Weights of a small masked image model.
Training: 10800 steps, batches of 384.
Data: trained on photos of plants, animals and fungi (iNaturalist), 77898 training examples.
Rows from block 4 of the encoder, named by matrix and row number. Rows with one number belong to one attention dimension. Each number is 500 + 25 x the weight over its row's rms, rounded and kept within 0 to 999. All counts start at 0. Numbers have three digits each. After the name is the row's rms in percent of the matrix's.
# q: attention query, key and value (stacked) (encoder.blocks.4.attn.qkv.weight, 768x256, the q third), inputs 64-127
# k: attention query, key and value (stacked) (encoder.blocks.4.attn.qkv.weight, 768x256, the k third), inputs 64-127
q.160 083:487515529464461473518528517500524495500509483547528461493515543524542546513477517468506571494498569485523539454527523474499494500511509490463476500493438488513490555481474501463473490484476484
q.161 082:520529523488453529552546511496538487527514515540497474469459525549513493531510516454484591490509551502450462485507512488506495529502466528466486502525498487478502517544515504502472488493517498
q.162 085:520516501478469470532560513475513517512522513559512477495494539516528525559498530470473591481531585467484529481486481489511471495528511486455474490509494497493485501517507496502479483488491504
q.163 107:480513477499462514561509525479508510504512519544509516501475509483522509553498510493467548497570565495474496511495488488500482512480490519483500497501496494481485486536511487519469457507526519
q.164 096:507480475517531509480453511518477493502505498442481538494489459461484468469501481542497449521519443534501499548473499545503524500466518537538536510469521533482500441515523500530528484527518522
q.165 102:485495526515467572522470466490511472489460473488487506528510463503489496483492471494512446509479469484454464522517506466478525513505448496494509509518533474528499522514536500517501492517510500
q.166 093:499545522467477477489534494502545512504500478517520446520498522527538542504461478464484537440505530503530513467534508467483502495542514500468463492500438479533496548469505493448475492513468501
q.167 103:522496450534535500491482535525489515518495539444503540483466511514478445471491474507517471528487443541497477524454518506514523526486506536520511493453515519463508453514514505501496505521500507
q.168 112:520498550538478516484491508518501472498445477480501505490485502520493444527513509528535445574447458481473510511485508524516535485503491495509500491497514483498505511509520516517524487494494533
q.169 072:507505486516526530451496483517477517527465504471491497510520492512490530443525465488531382498479424523465448485524530493508519515511483513520502485517520462504511478506523502494484516498498476
q.170 080:474507508479479497552499527492539506483548506522504515482459495462533480555476483508465591483545571504507520524496476487485466503478499502498503509505465540503491510500507489524488477497534546
q.171 079:485481522506495474471474498503497507458504492499519505512493484426513487533493461540516451508506491500532551522486455512490477464495522480530504503497472529537493494473493493534503486494500541
q.172 077:476495550470474496530521501490530491508540491546502473464486523494525517532505501495497588523499571496515510482529500501517481500487499492494496512528471508515502548499461505498486476464517515
q.173 078:516545507493497513488572492511506522523491508526519463512508543586493535513496514454494532487469494482481489469511518477501499497525498451465472473517504479500514528485519507484510518479460490
q.174 071:508540510495491546532555496474506520508493513529504491517491529557515519512481506442490565462490536468458465495505525444492483536532459482459479494518494482502502533503533503479507506512485472
q.175 072:522541498491484510519551503507531521511501520515517474510482550587496504528478527458481567472482510483493484468486513476497504502529493471462466473502489494481522522499517508482502519497466498
q.176 093:532507494468468504540556498491538522528526532540500458483515552541523564502507492425500559477499545494461479453503515439506471507523480495468480498519491483528501521506493488487443508464488476
q.177 076:519513513502462525546541516485505483510509502540500480479502544556495503524516553458496598495486564462483504466497517503520514514505471506455480493505500475478506530515491507477510511488476473
q.178 119:498478516510508525481506502523513526504505511496504496458442500453500482537487421533516502533490492505500477510514483464505462498486489495536480502509477515525523502476492490520471492480533559
q.179 078:476541489462497521533549520470524530503523510546521499516494529549539545514469517462461583435510572488488500490507525466498464539524497487485496484501459500480498529486512500467526514509491461
q.180 120:536491547528444497519516497504501477493505495532484499489501522486487490562529527486527509554483519466479507480494457518507487450484486454481488501539533485513498524517474499541471478448492533
q.181 073:513502500510534509448489470531483498526464494458491486510521471507479514436512460493523392509468394525495446488526519508497533494488496504516496489518525468505512491502510504498478502501492504
q.182 071:473519491501547496427475480522486515499473485448500509535512458494503516448494458513516379494464412536517474501505503504483510494493527487524504496507505493490503478475504515507503521505495484
q.183 078:542514519485445501565535510483534503508526536563504481470484550520527514547504519465479600497528570470472502481489499475509477502522472494458477502504508489504493522527506479503473482483499510
q.184 101:519502508467449498545543505471531512510518510572507464492522543509538556524525513457490557476530573473462513462509509470512481505525491501476488499517493481522485521516489487502459488468490493
q.185 100:477496460454525450525495508483473497488553533510524527511549505488503545454494519475501554481521529504524508482490507486494484523498516499473518516491499505480467497490462505458487511503509458
q.186 108:499534560455491488497483460493502451495512458491485511504550467483522520462499506492506492516482481495491472506528525542493522502501503493449513526532525475503466556490499518482479476484509510
q.187 078:505503521466454487551511512475519489499529490572502483502505528501523521548494537485467595493545602462490529477513497498500486492520491494465484500509479496512489530512498483492492469489502501
q.188 117:477508502484508460487480512501473480483481461483502505501527517509498484479486531494521549520495549496538549474521538510511543516522500530458482514467469481497491545488478522445490485529492465
q.189 102:508494488533537528476462507515480503491509518458483535493464464493460438482508496549498456506500426543507490549487484557502513495483498505541536494485520531475515463506516507523558519516513515
q.190 098:524493498529514512479491484534488494530470502494482500492493490547454491504511542523516447544484448498494472484498488521510530453483492476491496483505561503481521473518505498523508490494488495
q.191 096:514519442498498513497543523506485535515490519527509484500495543539507547519500516495483523471543533508512533480486531471499492490522512495492468478466487489477515473518536484506499508502460493
q.192 081:484487531502507481444488500523517461482495481478506466491501456455522492515538519576528416503476499489513470483521495522480507479485535522521501506491505507483505475486516485509545511493535549
q.193 133:471458474491535494542482520496509506555507536502506546494514486484488447518500499481475497517511482505510554496492524483511507488542536450515507496506514512505502475498528487489537525478505506
q.194 096:507495483489492494536528495505478501508537502516471555496539496474430491519517528482501585499543484490575526531478506518512503478545500457507517511525509521507470501497506492483536481495494477
q.195 122:488505529502531493442511502491495503481474472465532481477490487523548498485528517576469518520477463467494524525462458518514487495472500520472483506508514506478496473504512516482520538483513503
q.196 085:497496528494497490470482500518517462481512440509499500485487463438529523521512519551523476499483550478516492532506460509482498486464522509519518527501492507501490495480504494505540494465530540
q.197 096:459491495499469499551504515500519502473513486545492529485488475444513520524488449458512564504495549539484536552491460447492464484476466511510507535513473480519467515508463488531458486495521487
q.198 069:486486528536511512439481496494493492505471505451511501490477532480524496488494518562519388511489500493497436462547502514493505508475500509529502489461479510491540480505514490507522489502513515
q.199 080:488491542488501491481486475502481473498510476507494510485515482435492525519527502537527479523501530486538446517523470517485494476481482501542537518501498516535491491520488481503527447483552525
q.200 083:479494465486494494557515504482476505526536515539472561504521498482455504488486483444497600503538520532519535545497465487518496481518473473484515515523493502522450515522480494488470470503496446
q.201 092:520524480495477498546521496504507494527548499543471542511507509471470494516473483449501574477535537514520530531518504508503508491542497467493511503536494492531475542497510490503483451512475492
q.202 108:456471482517492492485523500489507474464506477516480553496495493457524496510491509476505512458511556535507527508491458474513496484509524505484472523531465458469477525523495494513470503516479475
q.203 091:499501472478486490507522501494496503497494458509478538517517513492504493493501520472496578463512534491544546496477459498520511479508504485460475519541467476476481522501475516490485516491446470
q.204 086:533525504521493541499480497519516477521512532482498480498483505558476492517462527503517428501499474516503450470552539511468546491513494480525502471443509529510527513440498511480528488508483489
q.205 098:493496481531490498531546529517501510469547546532495520501519508481467498508477474473516552493541487531503527538483538491518487484528485519483501492512490505503480490516509492525453484547514479
k.160 098:519504489496470465476535501534523486496520479496514457526489514516501545512483497460510534469483543495479484408537470466497468467516494485503474509531465455521510521436450506478490476446483454
k.161 100:512520467491468511493543500561522498516519498503498478531504516526498536510487512442503519442491560520476469448516484485499463480502489482492491503535479440498503492439480509500513511441485467
k.162 101:510499476499459509487553486525544509485531487503489477529489522514490554508487496430489542454496559504463478435535463469491465492507478493519490503542471459515521505456466500502511485434477455
k.163 107:502524461494468523513549495498522514473554494508474508544503509481518519514474507482466554447559516491504502463537483498496457482510492518523516492530465452496518499515516490540517482471499473
k.164 102:468497485503549510525451511481473520503490514488484536490512488459514452480530498557485485521530461522528530577463525515509531531493512534505522489456514537476499478552536489531507518550545548
k.165 100:503531526511517530511474498489449482536478516497500535483521477487507443488513500526498443535508434497517488550468534524495506487505489474459504508511545508495476512544568502507489506568488536
k.166 095:530517478493490470451501491523487499518492482488508444519476516537485538505520503473476506473473522493484487401522513468499478501503506468490466500523495474533514508437431512446481494460485469
k.167 102:506510487496524515520457519527482507494477509498467543480497507522522448496514527554517462485505481519555522557459540534511524514501511527494509486444481505441495488513511496523511544517532531
k.168 105:486480526542519531521473520503491485495482515499502521485504504512486436482507492525546459535478474500491529544470515507511529501474481508489518502481503543476495502560534523548491522538483529
k.169 098:513516539495527510514467509463467499512480504504512518470526484501505462496506497547496441518506420498522518545478526543501546507499514509485515493468513537493488502547553501494477503570489545
k.170 094:493508439490480492480536488535508507494538501498476489553487522489505534508490513478485563477524559500501498461510472475495443498506502492510501499536488452511517499457469497507550491436520470
k.171 085:483466512514526492499471497447476497487511504495498522495495492447487468506497480563507514562526466470522541532493496506504514515501509499516524497486521560518516508568512490527515477524501513
k.172 096:494496474497472475484551503545514497497526491502506465536496513491489548510476500456514547486486563491480483450539454479508456471506491485510490513541486465520511500437460498492532482435493466
k.173 078:528511495490461516476544500542530504513466504520499466506482526590479541493501511429511475469457534523447470445510497482483488501480471480496480491523486471506493497447468523472511514454471471
k.174 082:529528488489455514487541482549514494521490496509493476514492519556501530494503513437494495452482537520480447446509498485481473491502477467480480508547488433504494502433488517472507507458480483
k.175 085:511510478499467516474533499552529498507481506504492479516478527577491538508502520439508497461467558519470480445519497468496466498493489480491479493525483456507498497439460520480515514441484463
k.176 098:545529493481458489476557493538517497524519485512489489515508520529496564514484517428490508446493535504488456440531472492485477481524487465492481507543479453513513516433491504467509486445457470
k.177 097:505510487500456501488544496554542491508517495504507480515490510524503541501475497436520519451481565518467464449523474471497464466513484483500483511530470443502504494440472509491497504437482465
k.178 108:553519467476496511477507506521451522502494532504510487515469525468515492509481482533529499529502486494533489529486464517492491521510513475500484507506511516493521503467493484484573480504473519
k.179 093:514525467489467493475533477534531504507506487500492468520484516544499549506495513459489530448509547509490473430518489476492455477506491487498485502536481439513501509435469510475509496440499472
k.180 113:485456529531469512511563523496520469494539513517483530519510504470458498516459490468541516528499524475458495496529450493505486476492468491501513511528501527497515499541513501541509482466445473
k.181 097:501507529494533504510460516466452499504470507506508511468522477498497458487517505550493439528494428504512524551479539536504544519479514517485507495460522544484487492550538499489479516575495534
k.182 100:493494525498531497505454507447467493498475504501510520471514478501498455490522506563502460536507433493524538546481540530505545514481518519486514489462526554492484500556533504495481502569509538
k.183 101:514515476494462513486550495541537500504527494501488490529494519511495543512474507436490529451498559508476474445530462474494458482514485477509487503544477443510511499452476496504516497436473454
k.184 108:531508502488464493490560490524538504503544483511496488524510518500493559523473494430484532446510527499478473437549457489494468467528482480515493507547471458523526520466485499497497468446456460
k.185 097:492506494477470449499527491508505485490526479498505494513515489491518550509476523470477545464511538504515476456533473490486478474517511512506480514518479446506489518457462489471486482463528448
k.186 098:438494506512519472512503523493455456523490489487529509512574464479464466464514529516472483523479474505476520506516514500514505462476502514470511514513528502506475510506504509473470502534537472
k.187 099:503507472496467502484546494522537508493531492496506481538489520499497552507480494439488550460499556501474477446540462464494456487518492488519487507540477458516524503453475495497506485444489456
k.188 109:500497501505486462493503494528515478474493478483535456503488501507511518483492497473514528472473528497500482431528490471500502476515502519495476518500465456505497512432458507468454487490536481
k.189 108:466480494508552512516449517492487514517470522498474533490500499500496442491522505562514484543492484513510528576441531519517516532482522517503513483450530533483495475550511496518528541524554530
k.190 092:489497525512504543520500535482518509483466526517503514460497497534487464503516497504506442523471474495483518565479517507505528540453507518509502487477513553471482471540540510536504532551490526
k.191 090:549514488480459521495532483486564522486482489524505489503472541546537560513506481456472511447516501519491475438525495473483507522513493516537491487504455493499532502491501497512494478482476475
k.192 098:528508532505534500441464471488482491491539465495492466461503489480451530506514477529513507538460515486520509486523511516486508481483501482504488496491550504550529546539470502473463501504532506
k.193 125:460504490499481536491513483471549513464502497543474517495497522492512503505471490485446511495540480513507532531528508495499517506493502486509510491483489531512504477540525485506522516524500519
k.194 101:448478465497455484564518528491565510470484533535515534538496504471531471513468487479481555495528536532452511531516484465502495500475494523499518506502469504464464472502505484554486518500505497
k.195 113:492499530470474542518500532451539493487449508497495498488480521511555497537475491538570509495503549517496458508500448472503508505490496469504528517480485521489453532479517514516461488474481496
k.196 084:519502538518502478470467480491492487487538500501504474469509494435462522513535469537540548537461543479517497520522477512496484468482484488506495512499541511536519559515463492513465516501540505
k.197 100:523501514500460490531491502508503488506517534536533534520492513450546483506513521503505539508517500476518503579517489518525489531511486505483523509529481509467476493459528487516564499488472524
k.198 095:522514518511545496447451485500462507502515459480490461450497487495457525493515488526496469506473494476534511459501524518498500484507507474497474487491529486541536523528474505463480511498516519
k.199 078:518515515517490484487422476496504526469548495501497480489487487442455523498509476534497521508486544485551505516514513504510472477513494457492492489516512489535512537506456487516463561498527522
k.200 100:470489474497457488556525525496527510489484535516520543542489509478546474497491510474484528482534506519474503531498488482512482517507490523493516506517458491449458466470521490534536511500468508
k.201 103:479465454503473474549545520519518496488495530518512537548520503465525478490494516460473539489536504516461513520514491477503489508483494557490514505513480491461477453488500482538536504499494480
k.202 104:491474494493508470498496504502484488511531507493546529483524503442520492468522489475485524525497458519481549508544489521516485520486490537453503516534510505452481467522545490487528490512467525
k.203 102:463469473492472469538530535501518484491484537506522530525506505475546471491487496482502543486506519541448521520513466485503490506481502546484515518504473498441459471489529497528503490496473495
k.204 093:501514504524543499454481479506472507515494473479476453485498486550441507487535495500491469542457483472495501450467552509493516484489505477513456490477526501543561504529467518490487508512548505
k.205 103:501485478496491487547539511506524495513485508524541540533500507488540484508471525481478519507545498514464506537520504494515526545491510544492511500505483475457463469492511487518556462484476478