{"model": "masked image model", "train_examples": 77898, "image_size": 64, "mask_ratio": 0.6, "loss": "mse", "encoder_norm_position": "pre", "encoder_num_experts": 64, "encoder_shared_expert": false, "encoder_patch_size": [8, 8], "decoder_width": 128, "beta1": 0.8, "beta2": 0.98, "eps": 1e-08, "weight_decay": 0.05}
Rows from expert 4 of block 5 of the encoder, named by matrix and row number. Rows with one number belong to one neuron. Each number is 500 + 25 x the weight over its row's rms, rounded and kept within 0 to 999. All counts start at 0. Numbers have three digits each. After the name is the row's rms in percent of the matrix's.
# up: expert up (encoder.blocks.5.mlp.up, 64x128x256), inputs 0-63
# down: expert down (encoder.blocks.5.mlp.down, 64x256x128, transposed), outputs 0-63
up.3 090:501474491499476477545517506512457544505473527479519478519492493506491483506483470491482495488520513484517521476502478486482509514534476487474499504508497488487448509521513534527499510520499497
down.3 098:530525526503475501470476490485457486501481435530494500512484496489477533503493531475516491485517516484491510486510568485506502478500532530529527496545490527492481482518510527484524503495487474
up.4 096:470517512481476493527485492528523482485481520485491531473491499501462485508488491535511486529553486499489523468458517492489504475500506502456522544516501503525499498497495504567458539508507557
down.4 094:511463501499511470510514468510494518520531487547540455530532496525491501452493518492460488509422514503528458501526471500486499484483488476547482478524473466496510468543505498502477508531496453
up.5 098:480481498452520501477532489514513494507483513506510451492461468477508496484476481529517512515487469493508513480506489480536502459458486494476461488521520410496482486543515451464503511438495523
down.5 072:481465482514517520503500497516499495549488513495513486472475495509490469501506506517464487545462499497488494505515467504470489481479538495547492524513504467482519504525516521494501497540530437
up.6 102:456531533495539463498517484497524511494526524534477479490550523501516486483429490507457516479514509494511530558462503504499507511524502494461456478509460499527467495523470479515505476523486541
down.6 117:499473463486472479512481503455463456491481484476533498500504496495498511509510530486507457512494549502494516460538514491491472481514485489497527502474503548484466505494534559545550531473496483
up.7 097:460472525449526513495531475513498513499500501497519476472460482473496505493486515537506492498482466480504516485475493517511473464461492498469465500519511407522477494506522472449487519420517520
down.7 062:501496486519512554514510472513510511481480524505506497505461490475497522475510507488420463495433521501468490489493491481496484502441445487513513487519512455503529494489540508534487494522507415
up.8 105:525499516503522509504520493518502522484455504506478524541501538473479466457516496499481494491522505490544481528495528493508497514524537513496449521532535485552488507443494497502461485469504529
down.8 126:508470473497496524494532503475492515511504519479507478507534513519508500514526492528505503467488521482531517512513490493491509532474491473532453484476473534486511505514480483518510507502481498
up.9 096:490541485501482512525456500533512481483465502495525509517484477478492511504487512577517471496497462471500516489469461463487539479499547537452488517543508490501546475537516474476507533494525506
down.9 083:488509432518513503486473533483488481500480472497536484495504515540472489455518549456538459514478524527466470498502536457506474506491484496534510535527472547523528504541486495541499495534497478
up.10 089:519530519471517504542476457483536516465487457479465498511485499463500498485479503509547475524519481537506482522438486457482512514541516479443520492497544488520528553441493488512496524486551520
down.10 097:486516502508521515497529531474463481489458543527524477523488509496521506493494494493486495487510542505511494513462469472507487491534465496499505504534467530528523502521485498546515490539488511
up.11 094:480482498534494539494496487491504499508554492448515506456486528480518495543471465553504487516516485474453515521468489517502458492497446497466513505509467480533503516491548495482509486521470508
down.11 100:510515483544493513477492534479427477481495466524557497557479502511467485499539579455494520473455470491489528521548522512504550522513475478501501468498454531482546509508489508486504506537541505
up.12 106:464518507483472489524446518510476502487496537507468506518499455501469509498467477519542512532557496492509504494499485500476461484468520539479510556483538498493534492505507492500502536501496483
down.12 112:525489540504487490433509473473499487504525466516487486485501459533512490520543531493463552456487530501498522469528505509489517497494472473540459514528431493490496471520495540481528476512495506
up.13 100:473475528479512529491504470532518502501508510507473464528481460473485460474475475546481481464484466470539518483477479481480509448443504500501445447534494430499464466533513486451508514448522502
down.13 083:494497505516498522500500504505490497503490459479543486487437524465505505465494508493454502527432484509518448486514449512479503493489477517506500503520494454483536484500539531527494444536535458
up.14 105:456502538521540468474501509525522507504491463496496460508515494496534537500487509560502437487537498513506504510428514481494547524481540485469520520557480483500450506472522558465528503474553530
down.14 110:509503466471496488481513489480462486491464518519538459525508472511550503497527507475476525478488513533468494500544479452561512475512483446566478496547460531481481454511508490468548509516507510
up.15 105:498510504528485522481476514494546498468518537495513518502514489496449444478431500497510518529520505491487523499515508527483537498494481511501535510468493500520508484466482463509452478499481527
down.15 111:511473515457483489502503482499502492532460491488532475505516501513501520486555534488471468436441483468532506522524483532486503511477488485503462492474458474476496470548500520532544462537491464
up.16 103:485500505498509574489494480507515500482462522479513482548504476488477458519459493549554450493545439455485494506512483463491518478477500519497531474548492445529499493492512463479513501474517538
down.16 088:509500496510534484539496469515544506505545502494525478492506506488523471486544494481443502544473499485494508466533542463456504492491465483488524491522508517496496490495478545500525448543521499
up.17 106:459533495498480490511496486526486501464476490476532507450484488480529511477522519520465499550499472487540494510480518492481500534515472505464496517494546499518478499468473496489483501498497497
down.17 111:476508521523475485488507520469459492500477512511497503522512510508505487494485468471483515487499480526526486512513476476540483520525542506505539517535500552475505489533485485485493473496489490
up.18 103:468494487476503503514519484509488493506531540460480494492449486476526444448502477510499510474497489515489511488501476519523502476506459523482497482498517476485488515520501450501518467528469495
down.18 111:512505456494467474495480502465448508478461473515475530512532493535455518498490520490550508509524549503495501510508542508466494525496547542483491535479493550507487499478495529494479530478498512
up.19 090:488462515439534513477530481510507504524494530502499469489454461477501491487494484529494501519480471493507501466488492490507495468450509499488455483519504396514457485503520463461480516418502503
down.19 069:468500477493518506513479468496508522519514510488497490480478503527497495465495534502462501533433491531488471474493499508459492500473512502502492517507526470503530496468552517537485485505496434
up.20 110:505457542549511482478507490515489514534467506490457520523507448527505482478499532478477496498526531481515525466518507525486535539500491507503523461527500469527482434492509485505436523483533483
down.20 110:506469497512483519475461534492523488448476502463492496501558471503535491532506449501474503508496511503468508492551502485536465456514498446490506480503517520482523467522545498536510527507480522
up.21 098:507518504474510481535521519539526502502512479506444447473485472490512494427525508544473490482510490509537498495491478527488488480506455501514463497514522492486454550486508490501513487474492500
down.21 110:487512511460499465549476502505511485510497510505461508475485459480501504479475484533489499485530459508517506498514494494479468500538559549472551512485523548466488523471515501505478520470468510
up.22 103:462528525494506485497451512523518503466505542518491525521530498498513480481480494557541494512544476452505509490525496507506482496514490527480470527517534485496513522495491434501474505496492560
down.22 108:493507477543476541463480496473482487527520448533490464503532512527467512490533530468514504493477510481496481471516542503502524485468466479507439512526473531521481501517489526496457492485490480
up.23 099:468498504461521469474518502499511522466459527476528503499502521520508508525529476472535509511464459527529551477477515495509521489483496512494516486498477497469470478510477495503506488505493515
down.23 117:506485527476486533481518476481501474520521472513552476532529493492542502534513519515493485462523530489514474507530476474541500461490464431478497491524483424539495470534496490474528490469481553
up.24 104:490496528486491522524478493545495508482470549500473472489464492487497535479557508528496479530505520519537513482504497504505466520484432523485508487518503493502496504473475470466487508462536510
down.24 106:489531544532531510454512503498503469484482507508487519489536475505489485529480478531476507509525524513510491514521452496537471498481499493524521508509485526494537492533500480447500487507493514
up.25 088:471530488517487498535507482569478562513471492491567504521503527473526483506490518536466513515475508468438467511472491493493492472469524511493463478500518494511509493520503504458486525469516488
down.25 090:496515460553507480491514515477484519509521515491500565520523536501524515520502534456513490529502488502493520487499522484484479552518531469534524525492523589463502543501525499488438537564528504
up.26 095:499510518464480522494517529546517496507496496507469448497504477507506503461517519531512496482511511454473486448477516513522484471482445515498467487549513491519449490483561454479482474438456488
down.26 102:488510520520545460559479496505485514508511518534514523516500478475478487501515476514473499500508496526528485539492501485453506532508524496476531497474541521516501524431474512506462505510541523
up.27 126:459491504483508505464491507478499495525513493464501503472484478503533502494484507561572489519511470504534492428530532505481509509480555471467480511517484485487455499500498510473494537466506514
down.27 119:520493511453509463518501484519489513486479537532501514505516509463487485496479464420520512496530516531487507537503524473518473482518494487505521505532512552523516500540526464453492484524495503
up.28 101:475488523454506524463536471516517507506514507507494448505456474471499489479500514530478516479473508446513504485497486488511510477454488494503437481536479427514481484535522484451504491450500488
down.28 083:499491510494498507495532488503478502535479465517514478478436494488496538464535522518436518503443496505509465504489463495446523500485488491536527514529494443490519488494531553512504501549497457
up.29 091:472467504489524539483493501509517494510497526484510468483462512487468510510471522522494479489469452485518536481490471484517476475437504493501481498481500419495525478492510482447477506430514501
down.29 064:509494501530512518522459473482483535490478496490476484494478495520482489477495487483503467530498493481506484483472503530473470526544491486480504482529518490505535515461536513556490474513493486
up.30 112:505498501468499527464517517541504510504485523516483474519486480520519544525514559491491475467506520466472490525513503489507482472503507491533456487499503477482478504515538519462476552472521488
down.30 109:483459523481502488468474479483494481527511500478497452508513509476501480502520548503466496491488497481521486498527487464494495506513487438490457489512487483547479457509465530499528485457518525
up.31 104:469480521453484474481526497542515492497527500468511491489464472490494462498482543539509493511467476483499539456473496515497465462476510514462466479526515450502497504511513468480505520463516504
down.31 082:519447479500531515537520484539503515521478498514506480485473526474491540477500493493425504508440504485500507507470484514483514501473445489513490494463479428512526509507542501522525456537516451
up.32 098:493544507490528476522485507554512470506487516510477505490463488497473505471508494552568487501556455467525511469478488503506537507481512542459516548494497484507501547485502461529487504493531522
down.32 095:481508528515500483536464502496494516511485477536490477475515530542464530490549502527514521503485500467527466476514502453489501510473502516527475558523470495473498494517492520504474466487473492
up.33 100:482517513485519493535500494504470516534492512483537485514528484486511539478482475552523482485505479465507464532515486508464509542480509441466511550489530500510484522497519531500476569495530498
down.33 109:519481485500505476488496496495467478479459479518517496509454517483554508495525526449471487490521504491492497501504514467485508499536517508555510526518491537500530485476435548511517516583505484
up.34 091:499478466504509522503464507499484506489453515506536465486488513506435479501473531527524471513491438505500476508455486483519504447526532531511491502511499489527535480490488503486485455471519506
down.34 086:546464569505491526523515497527542465547498523524496481463519566487455485490515442499489494477479544503493498455497471538502511470511449485528485478495501508509512497548549460520516495494493472
up.35 106:480508515478507496553530478475512496462483461540559482507488495450473503542542535547502518482470508487484502506490492497498514495518498481443502470480485490490513552515531513503545521481510493
down.35 122:493516518493460496528487526471537517472499500489494518467493496481522483536506464509550477572544515551467494470503533496491472439544549503494518517517525518507497517485515509529477491521477513
up.36 106:468471546520522476515544484497477542507557484476527494465477498491540508510488501571504483505488480468517498482497527538465500526492467470458517496526505495505501521496547496480502501483451517
down.36 107:518549528491481469491463495461483486449495451542506526559491501510491501475509558470528491506529487513477500504520531516485524513547543553482508524480463580493528498505440520467474473560524504
up.37 110:470496499485497477511492490493516503486525533433523490497478476495492498472545530507485517499457483501492501534531500504472431530480447478491509531483515503483533526480504488521488481496483522
down.37 133:473510440497458456495467478512513511518489509491498514526510523495535495484451508496498501552497507549504518492491482512489509501451556534524529513493504562495523509520471511467504530523501475
up.38 117:456473492504481520500508495504524475513446469515521470485511499479481505476486501502531539497492501492454489509527504524481454503510468463520478517488526478495449536496543492504497512496510527
down.38 136:506503477476500474536520526519513484496472465507469519485500499503478535529459498495472515530498470526508491506486517504477474523480549522478528518491525549467510523484509512513496504524490491
up.39 103:489504504484533537494511469512498501526476517516546471514483467468505494507500511578494455515493450487561529455470513496467545489470509479467487482492504463520453489526499488490457493445525519
down.39 074:498513457525456493497497519509536543510542525500521490485461505502485458490499510470450526516486534513455465525515495481452534495504508508523517493511519488493557512478510517522480478540479446
up.40 104:470505500515491520526480501538498511483484520497488489518488521498444478513477563525546485498547459456502490486529511455490481491509479511459503500500513494516534487485483464513472497489510529
down.40 118:491473522509513473491543492496513514514503504528525451503508490495498458450507521480464500499432464518520485480539496513487524491455491480536457492503499479472498462530510493465539486513500462
up.41 096:440500484485500478538509500552528489518483523529551477528496494483528501491500459526475499504452517512499500518485504506530516495445489536487473492530456493466478517537491498430526501503497519
down.41 111:487526517491511507466483498501504483482508497492463523491547498517476454523495463526498490511530517517464524474535557527527459497545480496503505514489506536493473517457536482487458504494482532
up.42 095:476471527444514515477527487532515501512498512497514461479453466488502508487495505536480509517473472468504509464490489527510492469447486495490453482510502408508487495512517467441490509417493499
down.42 065:484454492506525539528503493514494515516468484504507471488468502504528490452491485506467489513452529513498460493491485462492473475481476482524494500498490434501545497497545510548505481518505469
up.43 111:463525534499518502536467527529488504498479546517523529527496471495485502493468494502498505519548522497469496441484498484495480511498514492457505550510525509504519509430492468495489484480502546
down.43 130:490484493513472526434541505495497484501502479523528463494486489530499492492523496500493493504476524508545480480524516506501500485497457484534494492532447483481491456522528530504457492501492486
up.44 114:510498496455524487532522512530481546489502485433514475481447479492507517440511492516501499469489496521515499491479511491492472494517426471473466512496535499488487550513528502533511500507487498
down.44 139:495507516514472469503482491471478494482502487502484551498500510478495514517513483477513509496542507490516500518486516514502490526526568553505573515506515571499504525505496515456491517481485533
up.45 111:465483570538478478529473488548494534482454538527523501520503504481479479509488500549499525502527485484516502516461516461488544508484536505472458526527499499517483508476489499515458506466523510
down.45 107:505476463509522498489530518502436467509487449519558456496485520505528508514543518470491495519467526526511488507510540528485467479521465460477491480486470503499475528479499525498493460567549501
up.46 105:456502508428456491520489491534545492493470511459477467522478483499474499436533520501535496460503484516489499552512507483453465525523463495525475515503529495496489511494468470523486499520492504
down.46 124:511521487524483520485492491500513470500515484473465513532534496515469517517451502491458488515523575496496513488490477491498486497484532491500535500524535561517529477537504527482503519466505508
up.47 096:516507491513484484478476476484512536455517530528551525502504477510506438524480528512481500557481479460495543484508501515477566516451528475540528510509467487499524492488475464441493535477527483
down.47 106:532498500474494527475512513482522448512485485508525485526531498504498515511531524490513475448498482503471500478508479491520519486507449466472471499494466502491443444564495515486537448553472503
up.48 104:447526517499525465499477527534515474468507509502522540487506451504528474465500483502532490526549486463506523496491535525510529501496504512482470551529497488503501530518455452489441494514518549
down.48 108:506476496510460511467479522461476476491510447537508457483541529544461528543538540512509485507483518460509488437537529516488489487504490473492475506518459513503495493507542545508478507441476487